From a checkpoint of a small self-supervised image encoder: ademamix at rate 0.00085, 8700 steps.
Rows from block 12, named by matrix and row number. Rows with one number belong to one neuron. Each number is 500 + 40 x the weight over the matrix's rms, rounded and kept within 0 to 999. All counts start at 0. Numbers have three digits each.
# fc1: MLP up (model.blocks.12.mlp.fc1.weight, 1024x256), inputs 64-95
# fc2: MLP down (model.blocks.12.mlp.fc2.weight, 256x1024, transposed), outputs 64-95
fc1.600:460479485472531560482513480534479530472482518497476539458508511475518455536463538506470518521499
fc1.601:479460512488520517478518528501559519449512480516489578468534531513535462514483505524476504525440
fc1.602:526536513519512446523465562529580489529448430476517497504481475438481506531475545553538493490453
fc1.603:462557491441528482498519463468420484515463467409559496485444513543483497467523539479494451466460
fc1.604:527558414496505487493483528458482435520481500541476521477468535421551510529457537449433459479544
fc1.605:548487418436477557448532522533544501479509525411519573419472489446506482560532510414455470542487
fc1.606:481461481504495520475498500526534487478502525457482574452519536506486468554465509499495538540485
fc1.607:433481490525520493545472557550396502522434541448497544553540469534529483518508507475510516540502
fc1.608:540493525445475541444500486519572482484529465434547483406459470487519519426510487530441442452527
fc1.609:500395462398494515468571486501424514505496569531462523536463532517504490454635522473488508530547
fc1.610:506555480525495489531474542510478507527504528535543498523519490472568488530478503532499495494526
fc1.611:466489486510472475501552540495524570452523521570524565562522510468535448497561528475450477529518
fc1.612:520471459479465582477595537496454522483481405449569505446392434466453524480573535456478406478423
fc1.613:511474526534476544483546553523518501465453474446526497458449462509473508489491532480514462485522
fc1.614:527517429445493478471553497486574491505484466494514508448459514484481512472571564455492476464483
fc1.615:501498464532488518476503507504488484472512506454508528507489474491490500551489507515491504512488
fc1.616:471473440373515505433560458453555577501509473335517555380485598576463504444506514456471501509357
fc1.617:525484438451469534465518512468489525528478528442537510549489456494507512460568512500437398478543
fc1.618:563549461488511489494518504415466407536489516548514522411454550464496515533506508494386473472537
fc1.619:515506476536511510486506530491481497497490511492507516520505489494520488472531516509506484487507
fc1.620:469522478462541493529507556512482518550462487468539475451420507491465522504538524478504504472436
fc1.621:521473507554542499523543536532458479445496475478435584548518482458511428535574564449501512525496
fc1.622:489434486491549414526584512555504400533427510544415522530461493500513491444669578399516531461502
fc1.623:468460496472503465523633519525631479479498462364469499377467500602557531480489537451471472541418
fc1.624:498539390446479511451538516519480582484533522447542570403482507469518506502441494456442420521515
fc1.625:546496438418488426468480529509484496499533558372543512417496501537494470531556500470474412504559
fc1.626:515503496518465502502525505488537500504505495475496522502497481520499503490516501513497472505516
fc1.627:446506418482461468558522542546525526534428543434532498553530537507581546480550569396507430463566
fc1.628:503471481460500532469530478505557547470500495498492541484480536514487465489506531505490501543426
fc1.629:555428483489484510444621555525521475461514495363518501435438414510471523458635548446498456557435
fc1.630:446506503466514545490509576521395617489499547370545522447490482508497501505484512480474434580414
fc1.631:508520464444498466468468483524502515524548530405541533422514474465464491538494501449448446489558
fc1.632:555472505452499517443485507533497449433501425566504585540511464527591435500489532502438467489571
fc1.633:418523541553530468484500560522569542463495422535526547470543512435597467545493533459449482500416
fc1.634:482488447443497489485492486520484508502509511453537532490498460504494494498528525483465482505500
fc1.635:480470468468490527443554471529477530484502541450506559475513515502511520509502515494444483498518
fc1.636:497452508554480475490521597530532526469504505540503631577548481404567416531549525514494477552531
fc1.637:483454500383489544383532477455543558493483495494488535359436578530490519482501524480425487506452
fc1.638:530550476453503489496498468486535483514488518547533512428515550533572491504494556491455513465534
fc1.639:484465500500478533416530502484516492470523540396526555437504508493513505502480502525442465526513
fc1.640:533558471412549584494444497506552667497523552463562498416489485495569503569464546506501508500469
fc1.641:501531534514494518542443563511551604451511467402551532544545484466564461586423508517509437595412
fc1.642:491533502566524400524513482542523463573471474564403521481493554504525516489486523512482577509441
fc1.643:433510511498490588524524491508441639494490440449505604570533504475493455512452498512534509541392
fc1.644:464472441489471516484550520516521590472509500448507628476496491463511491476541570479430390455534
fc1.645:583419479515471549444578544541616470427534546409522545490505458514485446522521500520512453611536
fc1.646:605556528506629455452458438476564412523480420576407527403425516488549508537567519497446585418425
fc1.647:493503490481454474504546497505576511507521463449520513474484468505492511449527519488487463468483
fc1.648:517532443449486453517467534542548544540441504414524488458458460504494549493518586432513374441546
fc1.649:488545485519494470503471528514490526520483506514534515489512499483518491533513538507487459490464
fc1.650:488517489487503512521506502494496510527511495495498493469498479518517521486489510504498463481473
fc1.651:473451483482480543448526505507580528474501495428502534451495527501470494531430500537502478535482
fc1.652:514538378431501545423497485472471570472529532495502563399473533491492487488489503426406463537510
fc1.653:457552468389493363454499439496539525544486485352510542359482564587466499468512609472475456447415
fc1.654:503523510480512525494474518502425478497484512451503485516467474516500481517548535511519452487480
fc1.655:497490514482522520476520502499419521465505515530501532539496500510493466499491479504503538539473
fc1.656:520532428402454479466551480510554505511515460361554503371437507564452546475514573455493373466443
fc1.657:513505478483501547488510504476479500518492501479522505470466477494492520489517523509479442504518
fc1.658:501537500521488486529461523493496484515503510540550481490498508483505505525481517519483498470498
fc1.659:491532521530518464521446523501501474518488472527513500500464483503483492490545503498488477462455
fc1.660:542543493483493496511488518482505444483554470512518498502459414503498461458555494410474412525459
fc1.661:498498500476537572504490488475534552525468454542505492494475535528503465520506525545496478453484
fc1.662:467524497453485486493522519467546487527525533533528524463492534489466506485493513522464466493473
fc1.663:522480480481495535439501480545430546445513553456502534444516499524449499552486528473519546512467
fc1.664:505472480484464491472507516483556514509454532410508512524494482498530500497519500532479437493564
fc1.665:531466501541462543490549581506489501436513464532520515532438472491488493508499497545508450561397
fc1.666:492505508480472458501496545499559519486501495447525516435498496522613530521481538539493488510531
fc1.667:427477464517521482488527543546528577464501517409494565456512572489486501537505528483491521511459
fc1.668:504507508500522516527491489505500484506516460532495510505502513492499483516526532509496510482463
fc1.669:421601493526544401542470476551458539593449448567507474421478539524556543579519576418498533457392
fc1.670:473494431428530486469525462558587603523483484417455504436520497583600494464445511516463462487506
fc1.671:542507453516501479472529466489579520532472533450477504399464504492503508516507504472486507544465
fc1.672:526435479448451560450610483504640486473511474569502582513516481482537488457480527510415489461536
fc1.673:512484495510514514482518582514490465481499495453505492455456473470478477548524537485494456544447
fc1.674:509531470490499491483506482520499486514462475468486500504488492521511521497510554483499488464503
fc1.675:509529449466519517518525522505446450536451488432486480462412492532475511517537517455505492470430
fc1.676:492495480480513534491507525503484517460506477472531559504493484485489479496505508494494481523475
fc1.677:499515504502436491491519514488505534508477454449515505551484459484474505494533519471506439494464
fc1.678:484507436413484508498519519483415510481492538400550511411432536516447515511519531471463413492496
fc1.679:457486480526492500482546562591498521444512552400528575359511516446440517561469535462506557584423
fc1.680:449516454498498474486483483528486537527492514512528499477530516498493477462465499495477495466534
fc1.681:507537508516511445530473499497478488508478482510556499488495503480502487504543538470478492447519
fc1.682:489533466498450504504536538500581415502480553441495478447489444456415556458514511445517476528483
fc1.683:478523471481504506513489485492433492525513538493511496490483531532455477525533514487495477483470
fc1.684:563536429455440514488536533560534494517462505395540499509434388556516529455502539463517345466545
fc1.685:442538498463480522495504501502469498512527504460530515522489481518458525500505536478517460472459
fc1.686:501543543493491474507503478500548472533503470543522509463532503550558486526476535543472500497468
fc1.687:511528503486549480513448495506486476494535448505497519527453429482485489519514519493522472477495
fc1.688:528537396415531479526465482596515472493511610478475504436538544487534462502492506460495448534536
fc1.689:483440493466473465474490491474465483505536580491486490458478528479466498475566516495463486532462
fc1.690:426476505473496475477459533502543576461530526384546575474542515491542472484479507502425450529403
fc1.691:556521483464532555501482499488507452514509459569456514512441502489527460502508535498496504440524
fc1.692:554548520547555475532452565525568499489514456533511499513536523437498424601479555506528582504464
fc1.693:449496491499480558453524477472419539509523511503528533495506507520509521473485508512446486532502
fc1.694:485437490478476584414538488513491533538448457412503548450480503523510528478493538481429454520509
fc1.695:499553506536514480525498508515546491520470444463504474459484491507514492535479512480518458489469
fc1.696:540468450455476546457555520534469513462494549453540543446481500508478499500477515517487474549529
fc1.697:478459539535536512466509505520525500458528480541481634542539531426550418531517530492415535513523
fc1.698:492535515467534518493490465484443497544490496495538518494485527498505471497554483456460512531446
fc1.699:503547495500454472498518513525479464493508489440505500478493449531502478520536531442474402523498
fc1.700:498441526523490496449521584492487468480480530474479509493506476443525497562505525540487519492569
fc1.701:536515447396474520466550484527502493499530489467537523389427493511486527480513490439443495512451
fc1.702:534526424500520508508481521504453468498440531524499500434465490487514518474532512430482472472550
fc1.703:494508496411463527481562497535453479540452461420509480422423490568443564457515597431516479462443
fc1.704:486467497445614603512509575531506472520429494376452502515488535473444445576517582511526480505482
fc1.705:452496517500506462476534551464492523481542560541520542483524555432467483543522502518452475568500
fc1.706:465469473495462490468554541485575589556434470376522500383438478493545527472466488511459452490480
fc1.707:496466472469491507480504465493514532503513499490499536458514536485509494500515530477462501499504
fc1.708:454453480454528501414537491436531606500514534489469545402531597539531493497468517518440520525435
fc1.709:488462449496493553499547545501489539464474506519513533516468491490484507504509536496514482526451
fc1.710:498445445421462545443591460514490509493499559447491532417488548570501542495513496488474483505544
fc1.711:442551479404541486503534517534446522491483480485547526421415520506487558487491502466477464500436
fc1.712:488543459475592543537426471494387474539419558480431495558483531519459448522600571434521513476465
fc1.713:544480456530467487516573557505560430487497537479488484446426450487427512467601525496534518585456
fc1.714:495516486450498499490496511515568529551483445347523501393518525517478536496488543476510431467490
fc1.715:497514466471478506492513491488502507519497510444500493420515529490500530525491509504492489512512
fc1.716:485504520511511484493458500500489503516520495510494526490535495493496468481502490477415479491518
fc1.717:437493541527569509491564538514466518545439471446502520409441472481570524595542597468476494483375
fc1.718:533505498546519509483512515496489487490501506535480511504499499486490495533532499499500527500493
fc1.719:481535475476522428523506518499518492541493458458537513491468479522544502476553541463494461451469
fc1.720:504520508552528502505449532508534492518492496497490505501528475510537474506497498491490463536468
fc1.721:445501455509521499525538516501436502517469518428499513488517494545530486474521521467479478486514
fc1.722:499504466498517457491515544497516500497513545500503500497513497491488455483542506499453476526521
fc1.723:444455507546496519519474538463563674443476461440556543593540503380559443542498546480450444599489
fc1.724:513481492501524549484513509508525493506508493536474532489490540476471466522509576498458495475481
fc1.725:463420440383506558429604446559712596458478403390507602458529508587615436419378508539449451489461
fc1.726:472487489438497518482507517493477520513529506441524553492472469477508503470512504418341448519507
fc1.727:537483479465510503452512548523498495470501470523493533487469505509540484520485526517493490495533
fc1.728:470503521483510556506482490574508482453536494500525538547466513529497446524497507582541561509477
fc1.729:466533524472491530498513535489456508500515476467534525470454518500486521513477504517496440510484
fc1.730:457510453484519486534546551523511441556417477438485472487434465519490555469481640502526479461485
fc1.731:543636414498465534549472580508498618467515560470597499505513459498505496606418517517530457521521
fc1.732:479504498495524519488476498505505481541503548490463511467503498530569488514473487551517537545524
fc1.733:511506500484502527483493494501486480505505494503502573481501480488520481510508498496430477521549
fc1.734:550501463460549518473576497515498472503468447574474562467436545538636509491473523496474573481494
fc1.735:538479549548568561448465559436520418446545477510439546527501516433504427588497491579480525533492
fc1.736:448493504503484485503459462558597579535476478399485510518501449515529509453494494478488431521429
fc1.737:444458467487457493458504562433486596470516507558534563509519518437460490491484529491464491529505
fc1.738:539515476492527504500508504557423473470524525521523498499475483541502478485536525415478486493537
fc1.739:520488521507503535485487530487482491483509513455524508468487477501518507501487506512497514515505
fc1.740:482452487464470526498513530488470463481506540513484496500489514480426466497528524530530472522505
fc1.741:502516511539526431533387509569583452511419487450525555566571450480556457554545558474516511473426
fc1.742:392520537534527378517547526529504529558519485503580499435548512523586504483508519456466506520408
fc1.743:508514476514541529504473500514436532502476457519477536499481526500502493500444518520496529513466
fc1.744:516471481514479514483518513466499512474533518448474508489472539478483504505507506528485500503505
fc1.745:480465537495504412495484529525508449522468461421502559527520469509664487474548591489475438474490
fc1.746:481477449507411483506531560547518508496481460513543518505505452498493487445423533564520426534524
fc1.747:544417481500448593450524564468519523472522651485482573562532534485620470477430484558482532623575
fc1.748:482449503504494498453524484505494507494520529452486536475527505503555488481508471520442541525514
fc1.749:588554414518535429489464477495621570568424570508454479419477539464572523509499505439495514494518
fc1.750:470523405457465515463538541523472514485522531516531520423460497479488514517470513462468443475471
fc1.751:517529472432517564471535438494437474522496494428512529403469552566447489524522518503475481454440
fc1.752:542488515483559581485496502496411465490480506484458504520465529488460466534515532493493528498503
fc1.753:483533449426544465520542510500525527535445461471536492435430493510536539458502581453490501461464
fc1.754:512442528514525546488567564549573485436498513487422604483506534488500441563509525533539541596425
fc1.755:398502504480497577520509490556442557516485463476528537516518446578580490457479497469432423488450
fc1.756:507545414402526473499521471516436501535498536336513488393409514526419546519588522430500402462446
fc1.757:550559526488503485470436499439521443523482459523448534470438425478485498504553506489474508472524
fc1.758:539493467501513486464508494496515487496511503397504512437463506491481514501524475491474492520428
fc1.759:468502452456506539469520517522469557517524512460541529494491500487494471462500504493471456533489
fc1.760:486499480488478537485517488509502545513480488532499502469495497530529522477464493503479507511510
fc1.761:424468537516502446470573633476589463470495487502518563392537531561656509542457485551466576535524
fc1.762:518470437489459544457592511511516516473503463578537503401476473524495488455444539494462388480524
fc1.763:530475457466507554449500540509441528464524559467528495450450484468478480516519494473469473548496
fc1.764:552485497418501475435459403549447482489553648434495524405489560557415450552641482452454476577543
fc1.765:480518462485495504479481487503504576528490507511503529471470518510525488471486527465445465515508
fc1.766:458493503500515494506522478491448497501499515478517493471459497523522520492542505476474504503495
fc1.767:461558490418492517505555482547487485554483495418567500419437480514422552482523509432492447485378
fc1.768:462448554477545527513458563508606595439513438452544523518539473493567450482444519474490478580392
fc1.769:529513414420452542514518503508437536523470533489496498529479483517512481500499498536467462521510
fc1.770:445529479377520446477459465469465559553479487360500576397443594566463475506499615462483440466392
fc2.600:501500508489524522488470534530480496497473512557474535489481540452540479533513513473524524494476
fc2.601:519488497495480471494486565503539469499522552571521498492463499469553468513551491479467505486511
fc2.602:465521494540474533455521468453504522523497517593496518544501506461496527465545551456473504504460
fc2.603:533480485506506540495494494508493465497505545462466463509495517510558488473533458458518484519532
fc2.604:500558544504492522488535449509534474526482504511518504462449521528462557455533548500511508459398
fc2.605:499515568546583484493429515424510452524518513670465529529511554439543468550563471483495605492442
fc2.606:557429531548494457449487527485440473385566512580497529542509476510543421518532481492444503494508
fc2.607:465467537492527459445470429515490512519463533451476536518541519562569495460541537443489464457454
fc2.608:483474491511535472461479502519545506486468562525465551532543529459561462505547490442503526530494
fc2.609:522480507485465492456512515500570472523529541588520521471503575443501503544518541484459506497464
fc2.610:536484524504492526465479500504467473486488527544495536511504514490472478520510526497507531495504
fc2.611:494491447492544481470436493473508525548496528551465496513518524449537472496531497454453461475470
fc2.612:538535461465492526484520522483550506534520483545497540479504542506484492521505487511503478535424
fc2.613:520507501499516511480471530503486507529505536525479491477486527472498492532534488467495521518469
fc2.614:517456465475510574519515529499475510517458526480501486515461474512534526456596549450501453525493
fc2.615:486490507470533501480508517514528516508473552512458530487509565448554480522551499496479485510495
fc2.616:612368417514492674454487613508301506429450571496473459611481445507563457465524519607567461557627
fc2.617:511489557552543495531410564503509482535472489488490456509501478439496555505516471486483503466526
fc2.618:477488504525508505499528504562546520500472524485483513516477508466507499436528528474529520471434
fc2.619:498483484493517471475489513495525482542488540525476509495525525460546495512522494475469499486495
fc2.620:488479497518475489470506486490512538496496520531519505488495513465545501479540501429429501485491
fc2.621:476496527546508438514474554505481462478502541599502480519499508536569448478496495527483518432535
fc2.622:541469540475454491455525479491515442473504559534548533486490515526469522544568568485540505508518
fc2.623:550532497475497501498489453570611437539501505455484471504508531430438487490553446444505419500499
fc2.624:451470423453515538440483540440458581553469541562457541540494542496471514491482480492446487534482
fc2.625:474480494484529515471474480470437572546454535483488500533506544503575457502552499461435495494510
fc2.626:509474489481505510489488506490528507518486535522487519495501545480546504511528511464499497508501
fc2.627:478422670505480386403461529502507379425680606393554606399547613569510466560488423655489487521612
fc2.628:541430498476516477431469502507509436458534521471478562506544501578521441495530525492482482484506
fc2.629:471505532455547478449444488516509519513512533436443536512542598492452463615478469553534539508433
fc2.630:541448495485524480441486477499533486484497559494466522518532511478529485484553490457479486509488
fc2.631:456470504473513561444547483444476555519500536552470531530509541436524487502539496471453499558471
fc2.632:478506485485522440510488518529640480561496528517460485436504535471547492512507524466483483485499
fc2.633:511465445478431492450505539465459578482531596606490524586542527431564464491546470515440422495497
fc2.634:504508499500525509473476496495511493510490537537468523496494539473527493518557493452485507505476
fc2.635:522483485486471523449517511473496528540509547561483490494494533456499477492553492456457499510491
fc2.636:470521478493517484476479466467569523581492533564475454499517545470539504468512473460441469471458
fc2.637:497424485556484552462475503516463501407499521554464543591522526477561451493508528535520534471548
fc2.638:498472531506502517453484496519462483472493557499501537493497551495512472515563516459511546515478
fc2.639:512458463513495493489480549493498483488513549562466518543501507447538477489505495456497504537546
fc2.640:463508512482532480416569435560412432467535582524470594502532556604452446544542670489575642443427
fc2.641:486522514507546443520459502540619509554470504541479507460544522446562481458570494435468496491426
fc2.642:510521565503538523493474495485502468534477537639484467477512570440513448547516490508513569481468
fc2.643:422527445509596472450454353537547581545400385595404605509556480482584458441570544300384563393342
fc2.644:486486471497543516479461470491559532545464549542444519525532565438528472500516494420471545503477
fc2.645:423515519450500421415443488400469527523560539535491515507563554499496479536477383533446528467502
fc2.646:441531526439541464494546412492675524584473534382430565488518622568564494496529508470496571475466
fc2.647:498469493488496527477488488474515488518486543497497500474487529491511515503549500480495489538505
fc2.648:476456467533491448533521563487477581490495582578464472513528536502577443472526543541477542562496
fc2.649:479528509529524508494470545494455540480481492567525540473501521466510474519482523472474534487469
fc2.650:522486508493528490469490503490518493502504531549493511475499540470526498508542493470476532513501
fc2.651:537475560493473506388453555503382488433531550629508580536481532443528451510508499508449499504535
fc2.652:477511462476553553483503533463495532545504530562472501510464501404526528494525455473471443523501
fc2.653:522496510478545580500454498475400539555410494469490459578483521522559500485569477462546495479490
fc2.654:521445476490485510513523534543600516497487534489474482432482531434513507493573506454472459522486
fc2.655:568418480457505458402488554461470518493590527472479529546527476539511463547554473486469505542504
fc2.656:529504459479514598520458509529479545538401542571497474531452478472599529445595535402487500488452
fc2.657:523457494493492473461486510491509469508491524517481494527499519514520479483561483473476510500503
fc2.658:495513514530516501469498503489467512497500541554466506510507553454540459504539489438489527517457
fc2.659:508489492499514519471492500494498505503487526528481524520522535456533495502526500461471518518491
fc2.660:477499438518529572574474575588479552507409499495459480500414520407510518479424554452493490499503
fc2.661:549487437490501534479518507497549506501492574468454525503508514488536491497538481492524508538498
fc2.662:474478476543533504504492502523483501518458561588483499516490526454539507438551472456502504500519
fc2.663:462556503499514539543495505537506490556441494552504490478460531377546555537474545474507522456446
fc2.664:529470519497519484493492530514512495505503531537499496465479525466552487506534475492476534510474
fc2.665:500456525554463476511463541443486476520485574538509495536527556425523504501553420459476516528516
fc2.666:499519461461529490456489500537491518523488537534492540480521535474523488510515503456490503501476
fc2.667:497489463522536466502468507521535475496484552521462501496519537452534444482545494435451489491509
fc2.668:530496496495518515496491525503516479498485547544479512507487526457548483469542478459514482502499
fc2.669:440478568487524476384467439382396594543489562673486510542567636497521408539525539482405566469383
fc2.670:491486516523496464468482527483518473515493557563493505433544576449512493538502500504500565523569
fc2.671:519487480476518513472496489502559509531498545533478485495488518467532490503546476494476489530483
fc2.672:468459477582573397533417491547447440574388489498436452429603581424505503499495474411422585439563
fc2.673:523427422499513542482471538544493499477498557522428554507490528458535456481506527479517495536499
fc2.674:510476479499511511480496513504522492511487540544482519488504530454513502508541521465480506519502
fc2.675:470462522532532473489526482531558513510483522532466469452494538481540526523517522480489543463477
fc2.676:494491497485495499449481498486476497496499562534489531516505533479538452514540506479475500487495
fc2.677:535515494504510479502507542548571459485546518509500520486510533471518469518498505540512483515482
fc2.678:468553513555517480493489484531513515514508494591455506495476494519535531412491533451504513457482
fc2.679:488536501497546440525459487462588479585496510590463476465484602402531526493511479476424483446458
fc2.680:494508435471507526488503538532513520499463551537497527543487506508562478488518472457507475522459
fc2.681:517482482492506522484514509506505502517490548512489519494491500464543513491553505458481501521502
fc2.682:538487448499492487529563561540609486506513524493497473481467475449533503510512506520534471539481
fc2.683:516465482473518528471495515509521520515455543548462525509514545455569489503523498456488489516482
fc2.684:509517575566509438576447545496560498489521481619490482538513521418585423544522449554486520480491
fc2.685:505493497484527533488528510517481503511476509603492438450457547459501530480513498482521528518527
fc2.686:505485510496499509461487514485503486507493539538497520466503557464511505526536518470475516512470
fc2.687:500498508502459547527508484522484458513479568528449549491461570436557520474485518482491523506532
fc2.688:488487496457463525471507416467601507593465618592463455495479581485457561437537493452520556503537
fc2.689:496457484464549537461516486538457476513429543512469521509506500508555509473498552464511509480501
fc2.690:517484499538543436509403526528498457474452542584482458503526456495559514508530501452495535460538
fc2.691:501485490475473475502532483485590504580499499518474490456497516488489557475538522465505485496473
fc2.692:544484527529431544493566511466476472459528516564553517507463491482454525444570523537552483549433
fc2.693:518480417454482532458571558460516560512486534548477511550477500448478540458520499460484437545461
fc2.694:509447544471507469496518571538505454452523531561524539493493501454524546515519507482533530546502
fc2.695:511483492494480531466498480490484521487485528592490488503510550454524482511560525482476534511479
fc2.696:505504539486493503455509548481474493486511544586563525472446536435502512522545512492468477483477
fc2.697:493487447515548538470508496519490549523497529541474464466498516445549521483517507458448493475475
fc2.698:548454471472511513444521566520485489444539520513482526497486475492525467516530490451463500528494
fc2.699:514515483550517567598490550546425452498484507641474472468394514396480542468473539534515477496426
fc2.700:497486494511508511500484502509502498502472528529491511497484518453546514497543528475491524502498
fc2.701:467490474491532534466534479466517538527494571545462495503497521492522518462523444444470531527487
fc2.702:488498472520527508493483501495528526534482559539465485501496547438501501504512493437471509522474
fc2.703:520464523482516576451487491462429581540443471622504439543480513483587569511552533505502514462564
fc2.704:574457404488528578490506540540484557493516575390407483530492444503521435558488490581592521570459
fc2.705:519488467503522524474476518508455505502496543572462545520501486447533487507497498463486500512491
fc2.706:543482607499531509491467557424400470508504533604553458475441537467507528545561407545496547497470
fc2.707:509487469483517512470498503523499519504486536509492523480503531473540489516526517465496516528485
fc2.708:540486492522440548470488509554457447435548530382471559619562464502530420505507510537555447515520
fc2.709:549459488497488493482469557493474474491501553517512524533476518467542434520554489494491501535520
fc2.710:513487489488506521469499525468496534497473547619489506549491521450530494507531481501496509513473
fc2.711:485519490521504483501490484505502500567432526600535452443473525475525532461538483422436512465501
fc2.712:537474468471470499451540528484574557478585574508490544427466499433482541452547490450492514603449
fc2.713:537447432447515539495537582563485530405546554425459591531458489528562439529471504597561462561485
fc2.714:514454502493497485476486519449466534505508566510497474517515572493574448504549451500464484526504
fc2.715:514477474483550521462514502491506496509460536527502519508509533494531462514548504460486500499496
fc2.716:508483470489498511455522510515501523513469536515473512461494531464515506486522503453484491509506
fc2.717:506495381426488392486512473495595534591537577423465472482542543483486509491582487431465428510472
fc2.718:501470474477521500456495491497501509508485533540484516500512529496527478491522516461490493514506
fc2.719:539516530532453532469489476502515476471511518521552510509477449478494478481564521461487467500467
fc2.720:497484518513497518499518516480542453492484540537497516470487546461540516518522528480482510491508
fc2.721:483527527562553486503444481613511451483460524459497556457481544473506494483506527470515516471479
fc2.722:503484490423498510427542497477524516531505527511475555522505531558511487538536526464479475527496
fc2.723:538510388510580502545445544531499489612420562531409393527538468468494481493502492487524486499489
fc2.724:512486436490533514486500523531492503501486529535474499440496541483494499511526518433488519504504
fc2.725:483425581547442417475533552434600391523518583356491524422616604416491488536557368529413498588587
fc2.726:493496502458519534451522487499516500510507533529481527481488534461502516481548481462492532519476
fc2.727:502504495468518488456496488493533499525477542481480525489524541500539494514522520470481491502491
fc2.728:537472490451521508541563550501556502528479520422480424428464514551524479538528532585515457493443
fc2.729:508492511537482529511461504502504489533445541598462468502493543456518532510530454462480550506529
fc2.730:502482459502437493488523500505575568459559524558516503496513474475534486486568540457475472507463
fc2.731:491478596544565509513492487618420431439460539595494496485516602527544428539504604491534556431430
fc2.732:508507537458514490495501503482598431523523507533535509438476548470525514510547477491473491491495
fc2.733:506464459499526494451523488509489488483504538481457576505520497486545476486548509448490473518481
fc2.734:512490509493509490496475532499517453530510567489483480487509533468494471520550483481503511524485
fc2.735:531465535566535429498517617443625503507493563432475547410521525424630549506520442571447508535595
fc2.736:575488500498503518535510568525595445516508536477447504488480500458570498496514462577509465539533
fc2.737:497520450463503486482477513492500494537484561501482505513510533502508464501527489465473472491514
fc2.738:488529439511544561524470448536489527537455489504440473506454509468492495511476565458525516488480
fc2.739:491463509493520506459478494501541491517473566497462531498506538471531503517537511481473477501507
fc2.740:516531481494525535455463504523526509538463521563445533511491536450505472505496510481504518478465
fc2.741:517452518473428505443543501514526464497502544421524543483492501528503554431544509511509452526572
fc2.742:525439449498511461470430572431512547565480552608446407499532568491565439505469463556426445477475
fc2.743:533467518454506535446508523517526485504509503548488526489509553454536488530533499458504514502469
fc2.744:496514499498516504487476500506511494524469540544471512519503536460539502520506516463489483501468
fc2.745:501500479477413493478539533529552504493510537504537500476463464511504554449558564473512447493501
fc2.746:485515446474547499474460437482582522570472496548441521497561575388543483472529521322454563488530
fc2.747:556558434362400540323549509394417572488629485725642585413449547448496483446561441520325416470428
fc2.748:542442426480523501449483493485456543510504524505496496493499482480527517494540478440428487503499
fc2.749:469499455487507555508481492538482562558454518537463449506482520478522503499475539503465501482480
fc2.750:482497462448512563476525520489538543536467547585462514486445556474547536493485505483490483526495
fc2.751:592444462407476572451445525515538534522487555446440500561469473490534477530554488468512436532528
fc2.752:533527433450513519473496502518560548532517496504444523471473522460481515509511493500551484507447
fc2.753:510484518503463515437491449538451491477487513525552542507488528514491536463515569459489509438533
fc2.754:488512504517516445531471546522488488509480553534493455461478516499546472463494470519463505455515
fc2.755:471558422453493481489501492530556541563440514451500514463483473537520532459520543463480469456479
fc2.756:440486493494546539483490506535449613525450541602470481504483513487625497377549493388423554499428
fc2.757:497533555522535547549531476456614428591461559562465476489462601382548535489481405495435566509474
fc2.758:476479500500552504472487501468516491530478535513462513517516555533548465508507482536503506511525
fc2.759:551451470484527483430459486489486487482485567523445563545522509532527448512532494439463523500509
fc2.760:510490474486509495480532501514538504506507552497497511460476531467519502513559509465490510509476
fc2.761:545515456503481403464570548611439399452604566383561488446600399575420525486489460551506414481637
fc2.762:583429554470510588488499593463485427523503531395536470509436484416464600510606398430474478572470
fc2.763:509513521482523510468441469515527432532488568512463528520512555500538483560521525511500542464537
fc2.764:351520596462660514512435376563435523560492442534444392475476502491414628380531475363476654373368
fc2.765:499473478471511508475531502511515519519502563513480512483495526466509505488547488461491501535479
fc2.766:533463468479522525477511517523523525511449546527496480514505524454557484498556525458474507510489
fc2.767:490480518486526502453502525485528545526473541622509475452505556471578501502518465496423521520558
fc2.768:515510521511535431519402470515525477535458524540491454516573505478525460489556448403470495460443
fc2.769:480503530502501455478471471481623490551489511480482481483512520465494527483512511502505530463521
fc2.770:538538492505532582523409463475391525577418477448439430648507468544509500487513490500607496439516